Weights of a small masked image model.
Model: 64-pixel images, encoder arch vit, encoder norm layernorm, encoder moe top_k, encoder patch size [8, 8], encoder layers 12, encoder width 192.
Training: adamw at rate 0.0016, 7000 steps, batches of 384.
Data: trained on capsule endoscopy frames (Kvasir-Capsule), 42238 training examples, 63.6 epochs.
Rows from block 7 of the encoder of a small masked image model, named by matrix and row number. Rows with one number within an expert belong to one neuron, the router's apart. Each number is 128 + 32 x the weight over its row's rms, rounded and kept within 0 to 255. All counts start at 0. After the name is the row's rms in percent of the matrix's.
Before each expert's rows are labels from the 100 images, of 14848, where the router gives the expert most weight on average: "peak at" is the part of the image that holds the peak. Only what is clearly more common there than usual is listed. The data: capsule endoscopy frames (Kvasir-Capsule).
# router: router (encoder.blocks.7.mlp.router.weight, 4x192), inputs 96-191
# up: expert up (encoder.blocks.7.mlp.up, 4x48x192), inputs 96-191
# down: expert down (encoder.blocks.7.mlp.down, 4x192x48, transposed), outputs 96-191

# expert 3
peak at: top left
router.3 115 [127 145 122 141 157 105 125  99 108  96 118  90  91 164 117  88 163 138 135 109 176  98 140 174 148 155 135 115 156 110 149  92 131 171 116 121 126 169 111 137 201 173 141 128 153 144 114 129 130 123 123 120 128 121 152 123 164 198  76 217  62 145 168 120 116 133 169 141 173 133 157  83 113 134 144 120 141 138 142 109 147  94 132 133 133 156 111 121  50 126  73  51 155 166 125 199]
up.0 103 [ 79  69 168 147  73 144 163 145 113 105 122  89 112  64 152 169  84  93 124 139  88 114 131 150 139  93 159 135 170 106 103 170 207 143 147 131 106 146 106 123 115 156 131  88 145 150 122 106 124 134  43 127 124 131 116 115 110 116 147  39 147 101 133 118 159 150 201 134  91 185 154 188 118 115 126 109 195 157 159 121 105 113 157  33 160 149  68 139 146 157 142 159 123 183 112  97]
down.0 104 [163 139 158  78 140 118 127 107 151 121 143 207 185 119 158  52 144 154 177  86 131 223 136 155 127 135 104  85 117 148 137  99 122 165 147 160  82 120 156 177  84 151 115 158 145  67 103  80 152 127  94 136 146 126 117 106  87 152 112 170 175 119  80 138 122 101  90 102 119 109 124 114 128 164 133 133 101  50 116 158 115 156 115 177 160 101 144 132 105 161 102  46 150 170  97 171]
up.1 100 [131 120 142 126  97 160 114 101 156  75 134 161 108 123 117  97 116 146 154 206 113 175  61 101 102 105 176 159 158 137 105 131 128  98 127 137 104 143  81 156 205 140 169 117 115 166 119 135 114 148  27 134 110 192  82 118 114 157 176 104 189 106 114 120 123 110 147  83 147 148 160 177 110 150 113 138 161 126 143 189 116 171 118 129 107  83  85  90  99 184 151 138 132 126 139  76]
down.1 095 [176 139 115 105 163 107 171 151 127 128 135 136 129 107 146 115 134 145 118 138 126 120 111 118 139 112  92 155  77 173 107 147 157 108  62 145 132  99 107 193 110 116 103 123 123 190 193 156  38 149 114 132 111 129 105 103 102 137  95 142 134 100 109 127 137  83 106 102  41  84 111  82 196  96 110 162 111 141 114 184 126  98 105 144 130 187  89 103 153 130 116 215 123 129 152 152]
up.2 092 [101  69 174 138 141 112 186 109 152  71 153 155 145 139  72 126  92 145 159 152 107 128 103 169 104 143 182 106 164  85 128 150 127 113 124 170 124 142  71  77 176 113 139 102 123 148 127 106  91  68  89 144  79 118  71 171 153  82 116 129 143 135 130 100  93  44 207 132  95 148 147 152 126  75 147 115 121 193 115 120 105 109  84  90  55 183  95 127 112 136 104 142 121 140  77 164]
down.2 093 [143 145 219 106 105 123  98 161 172 112 182 160 148 184 104  95 147 190 147 119 175 138 107 130 139 124 147 152 161 122 159 149 144 121 178 155 119 182 163 126 130  88 159  97 128 132  50 106 152 122 106  96 120  97 145 114 124 125 101 183 110 111 118 100  99  97 176  79 133  91  77 114 105 209 151 142 140 106 137 119 142 149 108  90  75 124 131  82 151 185 108 114  99 156 112 118]
up.3 107 [ 39  29 100 108 176 138 100  92 124 112  98  52  93 131  68 142 107 123 143 125 139 142 116  88 158 111 140 128 143  99 187 138  73 123  95 102 137 104 123  86 105 101 152 117  99 182 132 111 140 148 124 151 145 162 138 141 151 148 145 170 144 107 139 102 144 148 168 167 173 191 156 209 106 104 131 113  97 169 136 144 128 147 162 116  91 140 101 178 114 186 149 112  87 164 162 115]
down.3 112 [180 152 164 168 135 164 168  51 101 148 132 108  96  69 136 127  82  87 114 125 143 153 129 145  91 132 184  90 157 146 152  79 115 128 147  61  92 166 164 130 118 131  63  95 105 161  90 101  81 138  99  90 146 198 193 119 126 164  66 138 119  83 115  64 119 104 152 147 164 189  96 119 146 167 113 160 186  86 105 118 153 179 173 147  83 129 135 139 105 127 120  78 163 143 129 159]
up.4 110 [116  92 107  97 141 136 142  73 131 109 114  86 121 135  88 106 121 118 130 123  73 155 169 107  92 132 173 153 172  72 182 100 123  75  83 177 138 128 135 134 155 120 186 116 144 195 111 103 177 185 102 119 186 143 173 152 110 153 149 128 148 176 127 168 125  89 137 144 189 157 162 175  87 176 148 136 174 137 161 167  70 153 138 147 164 112 126 137 142 123 173 124 130 124 123 138]
down.4 106 [ 65 156  62 135 140 145 117 137  75 138  74 139 169 148 105 100 147 142 120 142  81 146 133 137  97 103  90 136  75 127 118 110 196 177 124 148  76 104 145 143 132  96 137 189 123 123 124 170 109 182 134  77 160 166 159 146  52 157 137 114 196  94 142 136 171 140  83  99  62 126 165 129 129  99  86 144 195 160 145 148 143 110 107  77 116 100  64 107 180 115 146 187 104 142 117 157]
up.5 106 [111 146 158 126 154  90 183  96  57 137 126 117 144 120 107 136 138 100 161 118 112 107 100  80 137  65  71 142 111 197 121 136 151 111  99 132 111 143  97 198 170 121 139 132  98 144 161 167  55 122 138 150 155 132 128 121 105 101 119 107 134  82  81 145 145 114 103 100 107 130  94 142 179  96  67 137 128 154 119 119 107  45 112 154  84 165  94 149 143  85 107 176 112  74 117 139]
down.5 101 [118 111 170 114 124 137 136 147 101  98  88 149 128 168 131 171  59  97  94 178 110 129 123 104 140 128 127 138 110 111  86  79  74 101 140 198 102 131 127  78 160 135 172 120 123 117  74 156 139 133 145 104 115  61 134 203 141 151 175 131 177 177 133 123 113 167 110 136 119  31  79 192  99 134 173  81  81 106 112 166 146 117 110 113  88 143 134 102 126 180 139 121  99 134 115 117]
up.6 101 [ 97 146 138 104  65 105 107 149  71 140 124 149 137  98 160 161 147 114 107 147 119 124 152 156 138  82 179 156 135 170 133 130 185  97 186  75 140 114 122 112 131 123 105 116 167 163 128 130 147  94  93 129  97 119  92 115  94 172 195 114 166 158 143 129 133 126 239  78 124 191 123 129  84 108  92  55 174 144 192 147 164 107 151  84 169 134 117 133 151 141 153 112 122 136  84 137]
down.6 100 [191  72  96 104 125 135 114 166 132 142 135 157 136  93 145 103  86 122 186 136 137 112 139 122 124 177 133 131 133 133  63 126 117 121  99 131 101 130 164 102 100 169 179  86 136 103 117 100 104 124 115 139  56  80  96 129 164 171 172 140 169 130 152 121 129 114 100 100 102  96 143 162  99 136 137 135  88  98 122 138 120 199 101 117 213  91 161 119 107 184 140  77 113 162 150 122]
up.7 117 [ 90 118 143 104 189 105 148 102 157  90 109 134 133 107  92 101  86 104 155 102 104 135 172 147 124 137 176 114 145 153 118 120 112 108 145 120  77 169  81 121 166 129 151 130 190 162 142 205 101 145 148 140  90 157 110 202 150 118 122 135 152 103 122 129  64  56 130 104 103 135 158 136 108  88 130 123 221 164 154  88 108 112  86 100  77 166 126 128 104  62  99 166 192 130 156 124]
down.7 111 [122 104  65 160 121 138 116 138 108 102 146 134 133 119  90 170  62 117  91 144  78  95 163 129 209 124 147 172 104 140 107 101 154 115 155 126 149 140 167 105 116 131 172  46 109 113  78 135 141 128 172 118 119 166  60 114 144 164 116 140 145 164 151 114 111 110 133  16  93  85 117 124 114 139 135 135 129 148 106  68 155 111  84  95 145 119 142  87 101 163 120 149 142 170  83 150]
up.8 094 [127 112 136 205 141  61 118 169 157 147 167 141 145 131  99 129 166 118 152 152 189 116 138 120 143 137 112 129 171 166 149 104 108 171 218 116 160 163  73 123 122  73  87 132 120 180 107 126  86 113 112 129  96  91  89  63 176  98 129  74 101  96 127 111 130 148 173 165 106 143 125 123 194  80 161 166 158 100 165  51 168 110 122  84 159 164 129 170 135 141 110 198  79  91 102 105]
down.8 101 [115  55 130  77 196 158  90  93 123 149  66 105 112  99 120 123 107 151  70  69  61 178  75 100 100 124 106 110 142  97  95 103 149 145 111 132 107 112 144 137 106 104 148 126 133  83 138 175 152 139 142 142 216 190 202 147  66 181  87 136 151 138 147  59 163 108  72 111 155 167 147  56 136 121 131 140 109 145 103 149  89 156 115 136 126 106 129 103 144 124 152 126 199 130 141 103]
up.9 088 [156 136 174 148 113 132 136  61  76 147 138 130  96 134 131  89  45 111  81 101  60  98 111 133 166 132 141 159 125 152  95 143 142 103 162 130 115 146  84 134 142 131 148 126 122 141 147 104 199 183 132 185 196 103 126 164 108 124 123 129 150  92 123 182 129 103 140 130 231 120 131 128 143 167 137 126 156 156 169 159 171  82 103 142 120 148 121  54 125  96 161 174 160 135 116  69]
down.9 088 [145  88 100 121  76 144 201 199 122 150 142 169 134 156 138 163 138 181 122 175 132 156 127 124 114 139 198 168 117 187  93 137 128  52 219 101 105  84 110 111 120 151 172 133  73 112 104 178 136 149 120 131 126  57  98 133 119 176 132 117 151 104 148 176 131 172 129 131  42 119 128 142 126 105  68 106  95 126 106 178 123 180 143 125 141 191 139  97 138 143 140 145 114 185 178  98]
up.10 094 [108 101 165 150 170 117 128 110 184 119 163 155  89 137  98  77 153 120 123 117  65 129 129 167 178 103 219 125 159 175 133  95 107 120  96 142 131 179  54 115 151  74 153 158 120 171 120 187  95 189  82  95  96 122 116 154 144  95 137 116 174 103 145 161 133 109 105 133 177 155 118 174  77  93 115  92 115 123 118  95 134 103 153 125 149 167 153 140 135 124 139 141  56 128 127  88]
down.10 106 [168  46 127 149 172  83  81 157 111 136 110  61 141  72 160 169 143 136 144 120 148 163 112 177 104 130 140 140 194 123 138 150 130 188 125 128 101 141 126 175  62  80 147 149 132 125 126 108 112 127 101 160 123 157 122  87 116 141 168 158 163 117 147  99 179 128  99  52  99 125 189 123 151  96 166 147 129 132 154 118 163 105 122 124 149 112 115 131  93 159 164 121 126 185  25 125]

# expert 1
peak at: bottom right
router.1 088 [141 148 118 127 121 136 173 131 165 172 152 119 143 119 107  81 156 157  79 146  71 202 116 129  64 147 116 208 104 119  73 177 160 120  57 160 112 133 143 179 142 152 164 139 102  97 115 141 175 122 128  81 145 171 104 175  64 133 134  73 164 148  94 103 148 117 101 152 142 130 135 112  83 134  83  90 148 132 121 141 139 154 180 185 147  98 166 119 201 127 167 154 142 174 140 114]
up.0 098 [ 62 145  93 181 110  81 103 126 134 137 155  60 145 100  91 111  91 106  67 112 102 140 128  76 169 108 125 116 103 142 181  65  43  81 117  95 156 128  47 124 156 178 123 117 145 132 156 150 184 140 142 118 136 142 127 133 131  87 127 154 102 120 151 179 136  99 106 138  69 138 104 162 174 124  97 154 138 159  94 179 187 104  85 118 116 135 118 100 158 131 113  90 119  66 141 142]
down.0 100 [137 146 122 165 146 109 165 143 125 128 149 114 173 167 142  71 218 145 151 142 105  58 127 120 160 122 151 146 131 120 140  92 164 124 133 116 153 129 131 144  91 129 112 111 131 124 148  98 103 136 151 131 157 194  89 120 116 173 199 132 162 154 162 121 190 125 161 183 153  95  98 128 121 165 127 138 126 122 165 146 128 114 184 157 155 148  98 157 140 125  92 140 117 115  49 147]
up.1 095 [110 122 159  95 191 111 104  84  86 116 141 143  92 130 142 125 119  97 179  95 121 128  56  84 102 100 127  74  95 147 139 141 103 105 175 144 100  95 125 117 181 103 115 115 103 161 145 163  96 122 113 138  17 169 122 112  95 162  77 147 152  67 152 126  88  99 180 119  97 113 152 200 138 109 111 176 145 172 141 150  71 122  77  81 113 176 142 166 129 117 111 113 114 123 170 119]
down.1 090 [ 96 122 191 183 118 160 111 164  98 103 111 114 134 121 161 125  93  86 206 110  82 116 132 125 144 169 156 101 136 161  87 113 122 144 172 170 174 176 131 208  70  61 124 159 143 156 107 123 143  90 170 170 172  78 125 116 185 110 181 131 114 182 164 143 156 113 165 195 125 141 120 150 145 143 128 142 145 101 165 145 223  74 145  94 140 150 155 162 143 132 121 141 141 108  91 148]
up.2 126 [ 84  95 123 151 105 139 153 111  77 114 133 120 114  92  66 166  95  90 140 117 164 140 116 140  97 136 121 150 168  79 156 150 147 136 122  77  92 150  90 176 144  78 125  86 102 162 162  66 151 104  85 115 127 204 116 169 126 113 177 104  81  77 183 100 108 134 189 185 159 173 110 167 117 124 104 118 143 185 150 131 141 112 119 104 159 152 110 145  76 117 164 125 188 144  88 107]
down.2 122 [137 121  99 115 158  83 131 120  84 129 129 179  52 129  82 134 164 135 128 182 150  93 120 125 139  82 110 191 142 115 188 114 170 138 135 138  60 177 137 184  90 125 138 176  59 131 132 146 106  98  96 144 108 118 135 143  51  86 160 115  83 126 176 181 144 101 118  71 145  99  98  86 127 141 140 157 164 191 116  81 131  89 153 148 165 146 141 102  93 126 159 128 118 137 122  40]
up.3 113 [128 132 135 190 109 122  77 170  99  94 111 112 152 101 138  88 123  90 149 143 150 103 169 204 125 149 213  54 182 106 122  81 142 145 138 170 135 126 132 114 172 134  77 112 163 194 130 133 132 146  82 138  98 102 134 141 169 145 155 124 120 159 177 147 138 112 181 136  97 197 108 150 125 145 137 103 134  96 113 132 141  68 137 114 177 163 108 122 110 125 138 110 116 104  81 197]
down.3 113 [ 96 115 126 151 130 177 113 141 152 124 129 121 168  97  89 115  91 138 139 110 197 121 143 122 111 155 189  83 169 120 139 101 118 193 108 104 174  85 108  86 134 126 152  89 176 160 122  79 122  99 100 151 130 147  67  92 138 170 111 125 163  94 127 130 115  93 129 160  95 182 107 136  99 172 123 109 118  84 103 160  93 130 106 119 156 141  86 148 129 136  97 113 118 118  90 178]
up.4 097 [149 142 113 128 120 119 201  36  85 131 125 148 100 146 130 139 112 107  85 103 122 120 146 168  79 167 112  64 119 124 192  69  87 116 101 111 140 136 112 111 148 113 125 115 154 114 119  89 150 104 108 135 135  78 163 146 198 119 119 184 144 158  66 128  71 142 168 135 202 123 150 127 199 137 160 139 107 149 153 112  96 137 128 139 160 134 122 143 132 111 154  74 134  95 145 173]
down.4 096 [228 165 140 141 154 115  89 165 213 105 123 148 138  41 198 132 150  97 149 133 107 122 165 104 100  94  85 151 192 122 107 177 129 140  94  69  87 109 121 132 147 134 138 162 132  82  83 136 139 119 109 124 117 144 160  98 120 186 120 106  63 130 138 158  98 109  71  62 121 151 116 121  92 122 155 175 202 122 122  97 129 147 125 110 123 141 121 185  73 129 135 122 151 154 117  84]
up.5 082 [135 114 170 154 112 115 124  94 151 125  94 161 131 105 100 118  67  57 189 124 141  59  87 136 109 165 121  61  89 154 111 102  91 154 133 172 109 150  81 154 206 139 103 112 183 124 124 187  99 111 117 156 109 146 123 139 164  89  90 187 106 170 118 147 140 111 144 134 112 124 133 138 137 182 164  80 144  70 147 114 172  87 111 111  92  97  85 144  95 107 148 130 111 105 181 128]
down.5 083 [118 141  92  84  88 123 147 169 146  94 166 145 112 150 107 137 154 148 161 121 130  94 109 127  82 168  71  95  87 148 108 134 106 126 127 132 151 167 134 190 178 126 123 110  90 126 180 147 112  62  41 140 177  74 181 113 112  95 123 112 109 103 136  96 105 168  95 151  70 121 107 120 141 139  80 128 109 158 115 164  76 124 156 134 133  80 168 170 127 181 139 130 118 196  63 132]
up.6 099 [109  90 117 135 151 149 108  68 106 151  98  51 174  71 124 176  65 149 161  69 129 141 116 146  67 145 177 148  92  85 126 163 110  91 103 120 175 118  88 152 154 152 142 142  99 155 173  88 153 124 142 178  97 176 171 124 141  71 127 117 109  91 135 104 166  37 132 147  92 127 121 202 139 116 108 137 144 126 159  87  82 112 137 156 167 146 129 152 159 156 170 170 120 124 146 196]
down.6 101 [154 150  83 127 132 106 176 162 148 126 215 144  97 141 107 206  81 157 157 118 158 124 161 141 144 134 182  76 102 121 157  96 128 166  89 148 141 169 142 140  66 160 127 123 133  95 140 123 136 108 155 137 123 112 109 109 161 107  76 144  73 153  73 136  92 127  90 168 133 100 104 138 144 176 133 145 146  98 105 122 141  70 153 201 162 162 182 114 104 156 142 114 139 111 119 116]
up.7 119 [154 153 152 115 153 111 144 132 146 157  64 182 150 134 148 125 177  64 172 180 105 141  93 106  98 183  78 121 139 196 173  94 127  95 154 138 105  86 128 132  99 162  92  98 129 164  77 147 106  61  90 169 116 112 117 130 153 119 103 158 110 137 126 149 113 129 125 174  86 153  38 106 133 158 124  95  80  97 125 168 108 110 181 126 136 142 152 161  78 141 140 115  74  71 135 132]
down.7 122 [109 152  92 153 175  74 107 117 110  85 130 118  44 152 134 148 104 130  92 111 161 124 153 110 137 158 163 133  92 167 151 147 170 146  89 109 114 162 132 171 102 179 167 109 146 170  99  62 137 100 126 106 121 123 131 115 134 159 176 162 149 122 175 147 164 142 213 157  96 113 132 100 159 166  89 131 136 168  70 105  88  80  79 153 139  85 153 137 107 134 150 105 158 166 168 166]
up.8 088 [114 124 115 196 135 104 129 116 161  93 108  54  86 164 112 120 153 164  79 151  92  96  87 136 166 127 143 142 119 122  87 139  71 122 123  34 152 151 119 169 153  84 131 163 156 131 158 210  87 118 137 160 174  68 126 136 170 132 104 139 185 108  89 122 129 162 122 105 140 127 124 171 160 114 141 144 131 154 149 143 147 106 101 124  94 134  98 168 165  77 147 167 130 107 132 116]
down.8 089 [129 152 131  65 106 163 119 129  33 142 177 124 133 102 190 130 159 129 136  80 191  99 136  88  87 119 109 142 144 161 196 121 189 165  78 111  97 157 132 116 152 158 165  96 141  52 144 146  80 136 140  96 131 139 134  98 146 143 133 104  81  96 148 101 140 136 141 123 119 186 114 132 178 156 115 142 129 159  71  98 115  91 172 113 134  83 104 203 126 115 122 120 120 131 153 179]
up.9 110 [127 148 125 179 139  96 174 190 132 132 140 133 101 119  82 161  95 104 111 133  65 144 179 128 103  97 144 152 145 158 135 139 120 141 147 144 130 129  96  88 133 122 132 102 168 198 122 161 141 162  43 121 150 140  93 179  78  65  98  72 161 107 151 150 124 131 137 125 138 243 168 132 104  30  77 107 141 149 131 161 121  84 141 158 104 142 120  94 134 129 117 141 106 138 165  82]
down.9 114 [126 152 187 126 182 147 135 126 222 129 124  79  99  96 118 117 181 102 160 121 144 143 143 141 145 125 132 133 132 175 120 104 180 152  94 125  99 117 116 159 172 202 135 142 179 133  63 157 108 104  85 110 166 113 105 104 100 159 128 213  63 124 115 117 155 135  79 144 194 165 143 115 142 118 120 113 168 145 122  80 133  56 152 127  83  88 146 171 121  67 133 127 193 133 139  81]
up.10 089 [ 67 169 141 166  89 137 136 153  94 115 152 109 124 111 101 120 140  76 105 155  66  88  61 134 103 137 121 115  72 101 139  56 129 114 139 114 143 119 130 167 172 117 107 120 141 138 129 110 127  90 139  79 158 141  79 144 183 108 154  80  98 120 125 137 119 145 180 128 108 126  89 160 143 153 102 132 108 121 112 148 123  99 107  69  76 104  52 128 162 112 176 160 152 110 100 145]
down.10 087 [156 126 117 104 185 112 158 129  89 145 188  90 130  83 139  74 157  64 136 122 149 120 137 145 122 148 152 101 195 147 171 106 136 121 142  80 191 109 140  99 130 127 119 151 105 122 135 121 151 181 115 161 151 154 138  83 113 167 110 132 113 151 175  75 179 139 163 133 138  53 187 112 160 140 103 128 130  96 136  44 159 123 117 156 155 140 139  99 174 171 120 105 103 104 147 122]

# expert 0
peak at: middle right
router.0 103 [106 131 154 116  93 136  75 162 167 125 128 171 140 121  82 173 131 115 136 137 113 115 125 121 175 106 136 141  90 130 111  98  94 110 182 124 145  77  77  58 116 108  93  96 108 132 171  98  72 101 120 105  80  96 153 127  94  63 165  50 181 113 134 153  90 154 133  93  84 126 131 181 114 106 116 142 147 113 179 140 101 107 123  78 138 121 157 116 165 106 167 179 121 102 156  99]
up.0 092 [141  70 128 182 178 141 129 148 112 167  88  91  69 124 139 162 134 188 144 145 126 123 162 135 126 105 148 143 140 127 127 127 109 107 101 108  63 176 113 133 109 139 181 124 125 151  95 141 141 119 130  75 109 168 164 130  91 132 110 116 178  87 146 145 189 111 145  80 100 159 143 144  76 148 123  13 188 178 119  94 120 101 141 155 140 104  91 140 117 181 157 127  91 162 145 132]
down.0 104 [ 93  48 116 115  91 171 138 113 119 170 189 144  76 152 133 173 110 122 125 107  94  86 103 101 123 114 119 110  69  23 145 148 125 123 145 169 156 141 153 140 162  92  69 131 117 134 118 130 111 173 153 127 108  92 147 121 176 109 114 159 116 149 114 105  79 134  41 140 170 107 174 119  82 147 182  69 116 158 105 179 138 100 124 129 131 140 157 140 115 137 108 148 156 149 148 136]
up.1 094 [180 181 136 121 156 124  81 121 146 110 177 126  96 106 111  92 111 141  95 141 190 127 136 110 176  43 157 148 115 125 128 137 155 119 144  84 136 100 109 119 136  79 107 138 134 129 147 106 152 157 127 129  18  84  90 170 120 182 130 158 151 169 136 146  82 133 131  96 171 127 107 165 121 110 168 144 123 139 163 166 173 144  71  84  95 118 126 134  74 185 145 172 158 144 172  97]
down.1 089 [152 104 142  81  78 147 118 178  94  95 133 162  79 175 193 117 171 148 130 163  99 158 137 144 166 189 130 102 110 171 180 116  78 109 122 172 147 160 160 118  89 132 127 169 180  67 112  93 128 184 152 112 179 133 115 120 161 107 137 127  37 205 144 116 158 171  67 133  84  93 110 110 116  92 138 108  90  92  77  99 164 127 208 181 110 105 145 100 123 104 116 160 141 167 109 124]
up.2 095 [124 102 130 137 146 113 123 112  87  60 100 113  76 117  97 119 168  55 149 104 121  72  35 149 161 117 121 138 105 142 170 136  95 120 109  91 114 139 114 163 125 146 124 136 169 149 106 181 129 106 138 145 138 160 118 115 144 134 172 202 113 123  81 187 115 107 146 118  99 158 144 119 142 143 157 137 129 196 166 122  95 102 155 117 131 123  96 160 103 139 168 106  89  78 139 106]
down.2 101 [ 41 147 141 179 126 146 132 105 104 112 127 115 208 168 134 129 105 131 159 175 161 121 124  75 116 163 122 104 107 124 102 163 137 114 100 134 134 211  96 154 141 106 177 107 154 102 175  91 127 115 168 117 183 124 133 125 208 109  92 114 122 161  91 105 130 186 107 191 174  83  95 118 124 105 154 123 166  98 122  82 129  97 139 144  97 157 119 101 139 126 133 125  72 131 101 104]
up.3 116 [130 118  55 153 128 130 170 124 165 114 124  99 202  94 124  77 109  89  66 123 138 134 123  99 127 113 113 100 155 115 152  93 100  48 127 170 162  98  94 118 176  96  99 107  97 141 112 125 150 107 124 142 100  62  96 129 138 130 173 128 156 139 156 115 101 123  96 107 135 134 109 165 108  72  88 130 168 179  82  73 126  95 148  58 109 169 132 180 127  96 186  92 162  99 150  98]
down.3 117 [171 130 128 132 101  81 101 145 177 109 115 115 136 128 150 110 148 133 116 157 145 116 180 108 168 143 119 114 146 144  90  95 167 168  87 147 109 121 168 123 118 167 166 102  80 171  88 175 100 109 108 184  90 103 141  82  78 147 150 113 125 113 151 151 125 166  86  70 112 110 149  84 151 133  79 139 216 150 130 119 135  97 170 117  80 152 108 124 138 188 165 136 142 217  66 142]
up.4 109 [178 122 144 155 156 114 104 148 159 173 108 125  58 128 126 150 134 185 131  89  97 117 152 128 140  87 125 129 169 149 172 149 112 106 109  52  77 152 120 144 110  98 210 128 143 107 150 122  98 158 112  48  72 165 192 104 124 144 168 120 121 129  89 162 152 165  99 151  64 161 127 115  91 146 100  73 160 137  88 142 136 122 163 154 134 118 145 147 126 145 114 122  93 132 233  77]
down.4 106 [127 123 108  80 123 150 130 120 157 147 106 189 193 147 130 117 100 145 106 100  95 152 143 169 137 149 112 136 159 106 141 113 169 130 110 157 110 100 114 102 115 103 102 104 135  85 127 101 121 144 134 183 136 141  90 128 136 107  92 146 141 168  98  72  69 104 105 155 144 109  82  98  85 154 168  76  81 115  79 193 114 123 100 151 188 150 195 106 142 136 158 105 140 115 166  96]
up.5 099 [148 140 144 148 118 123  91 109  98  97 151  87 139  93 145 127 145  81 133 134 112 152  69 155 134 172 130 104 149 102 158 123  99 155 133 140 187 139 141 109 142 134 124  46 100 157 152  76 152  77  94 140 109 164 163 127  74 156  83 134  99  54 162 185  57 145 162 147 127 145 166 105 126 149 126 133 133 125  87 115  96  77 137 154  98 116 203 101 104  64  93 127 130 152  79 149]
down.5 091 [131  77 129 152  73 110 153 102  85 191 110 158  98 132 108 175  69 130 120 153 157 134 174 149  98 149 159 115  81 105  84  95 116 154 109 132 113 126 156 147 163 106 153 152 158 170 148 188 106 142 122 142 148 123 126 130 116  84  93  97 111  97  65 141 141 175 118 127 112  91  63 113 162 115  95 134  74 108 139 156 174 196  99 136  78  65 115 130 170 144 160 163  88 121 123 148]
up.6 093 [138 167 163  90 157 169 122  74 138 122 172 104 136 105 141 120 102 127 143 132 158 134 124 200 120  87 136 129 168 105 104 172 117  79 150 105 147 119 157 127 108 113  67  52 114 161 138 113 116  91 112 200 111 161 170 138 129 174  81 137  74 101 147 149 129 119 181 124 165 140 112 181  88 144 158  58  93 140 130 139 127 100 121 106 137 135 189 153 117 159  81 104 116 151  77 163]
down.6 093 [123  91 156 106  44 144 155 219  96 114 119 158 107 154  94 141  99 118  85 132 120 120 145 111  85 119 131  53  93 120 152 135  89 116 113  87 128 103 175 117 145 121 145 161 187 126 122 129 159 145 135 112 153  81  73 122 124  84 201 145 111 110 164 157 158 120  68 116 107  95 118 133 128 105 168 116 111 122 100 166 187  66 150 115  90  94 131 139 140 126 137 182 108  88  99 114]
up.7 122 [140 110 140 138 202 153 109 147 167 128 144 114  98 103  66 125 129  91  94  66 114 125 125  97 111  87 129 120 145 120 169 157 133 112  83  71 146  82  60 100 125 142 128  98 127 130 156 130 102 105 124 124 153 171  67 179 199 160 118 170 181 157 109 146 105 121 142 137 171 140 122 160 169 117 148 106 116 103 170 174 115 186  97 125 139 178  90  86  62 196 178 156 149 185 178  94]
down.7 119 [106 152 135 134 124 145 126 146 102 112 135  98  92 128 157 147 137  59  35 112 165 132 167 136 129 172  87 104 142 203 187 159 114 105 119 141  88 127 103 142 100 137 173 115 162 116  79  87 144 128 155 137 138  74 102  85 123 153 127 114  96 229 145 151 133 145 116 154 155 105 149  43 104  65 204 132 114 146 106  77 191 102 116 113 165 100 156  99 157 180  66 190 139 170 131  99]
up.8 099 [136 171 155 158  73 122  94 193 121  87  66 147 150 138 183 147 147  94 136 243 157 120 101 184 169 110 124 108 176 145 143 128 108 144 164 108 137 147 135 134 126 128  69 100 137 173 103 104 107  82  66 107 103 122 166 119  89 142 140 161 106 119 162 160 142 171 163  94  85 168 107  98 147 159 204 109 179 110 147  79 186  88 149 116 157 106 111 145 102 166 132 133  85 128 107 157]
down.8 091 [ 53 172 149 142  96  89 177  94  60 153 151 156  99 185 214 144 103 111 174 151 122 116 130 159 137 114 158 121 106 119  80  97 154 144 117 141 141 188 152 165 138 102 115 149 136 158 132 187  82 145 173 125 101 116 104 117 174 105 122 191 124 135  84 145 113 107  90 130 107  50 148 108 150 128 120 116 130  97  90 129 136  43  85 122 196 132  88  98 146 142 116 141 115 112  86  95]
up.9 113 [157 118  66 171 139 117 163 138 162 120 121 112 173 107  91 118 130  92 104 124 136  98  80 123 106 111  98 106 138 112 123  95 109  72 134 154 134  78  63 123 142 130 115 111  75 146 155 105 144  77 114 114 110 100  95 128 122  85 140 125 184 153 174 117 153 119 106 130 124 138 124 131 117  92 113 160 142 174  88  97 125  81 147 120 159 186 153 151 155  74 179  52 144 120 192  96]
down.9 116 [146 111 107 142 142 120  68 114 148 136 132 129  87 106 170  89 137 142 104 119 143  98 153 158 187  84  99 107 111 176  88 156 154 149  91 188 137 138 140 159 121 116 150 121 131 113 101 193 107 122 126 121  64 107 106  96  92 165 177 125 154 131 116 151 108 168  75  63  86 131 106 107 135 110 109 133 166 144 181 149 132 147 190  73  93 145  97 116 143 163 183 102 122 232 146  96]
up.10 099 [162  88 148 164 140 128 126 163 108  97 111  83 110 207 152  93 145 123  98 122 167  89  64 157 157  95 109 188 138  71  95 132 190 196 122 115  98 109 118 145  80 127 127  96 147 115 129 152 136 112 112 172 153 128  80 158 128 180  98 122 128  24 167 142 171 198 156 170 155 164 132 127 139  87 113 111 123 146 183 149 111 121 149  63 112 129 142 149 129 138 139 134 115 186  73 135]
down.10 097 [118 109 178 166 125 138 142 143 112 102  81 122 103 139  86  90 120 152 129 104 135 109  99  69  97 160  44 103 106 118 142 140  67  75  83 195 122 138 111 102 150 170 102 118 114 164  94 122  55 118 131 139 170  60  91 134 136 174 130 155 129 122 114 142 170  81 123 172 175 115  86 156 137  81 129 111 124 176  88 146 114 139 129 180 101  93 132 104 105 157 128 147  90 112 161  63]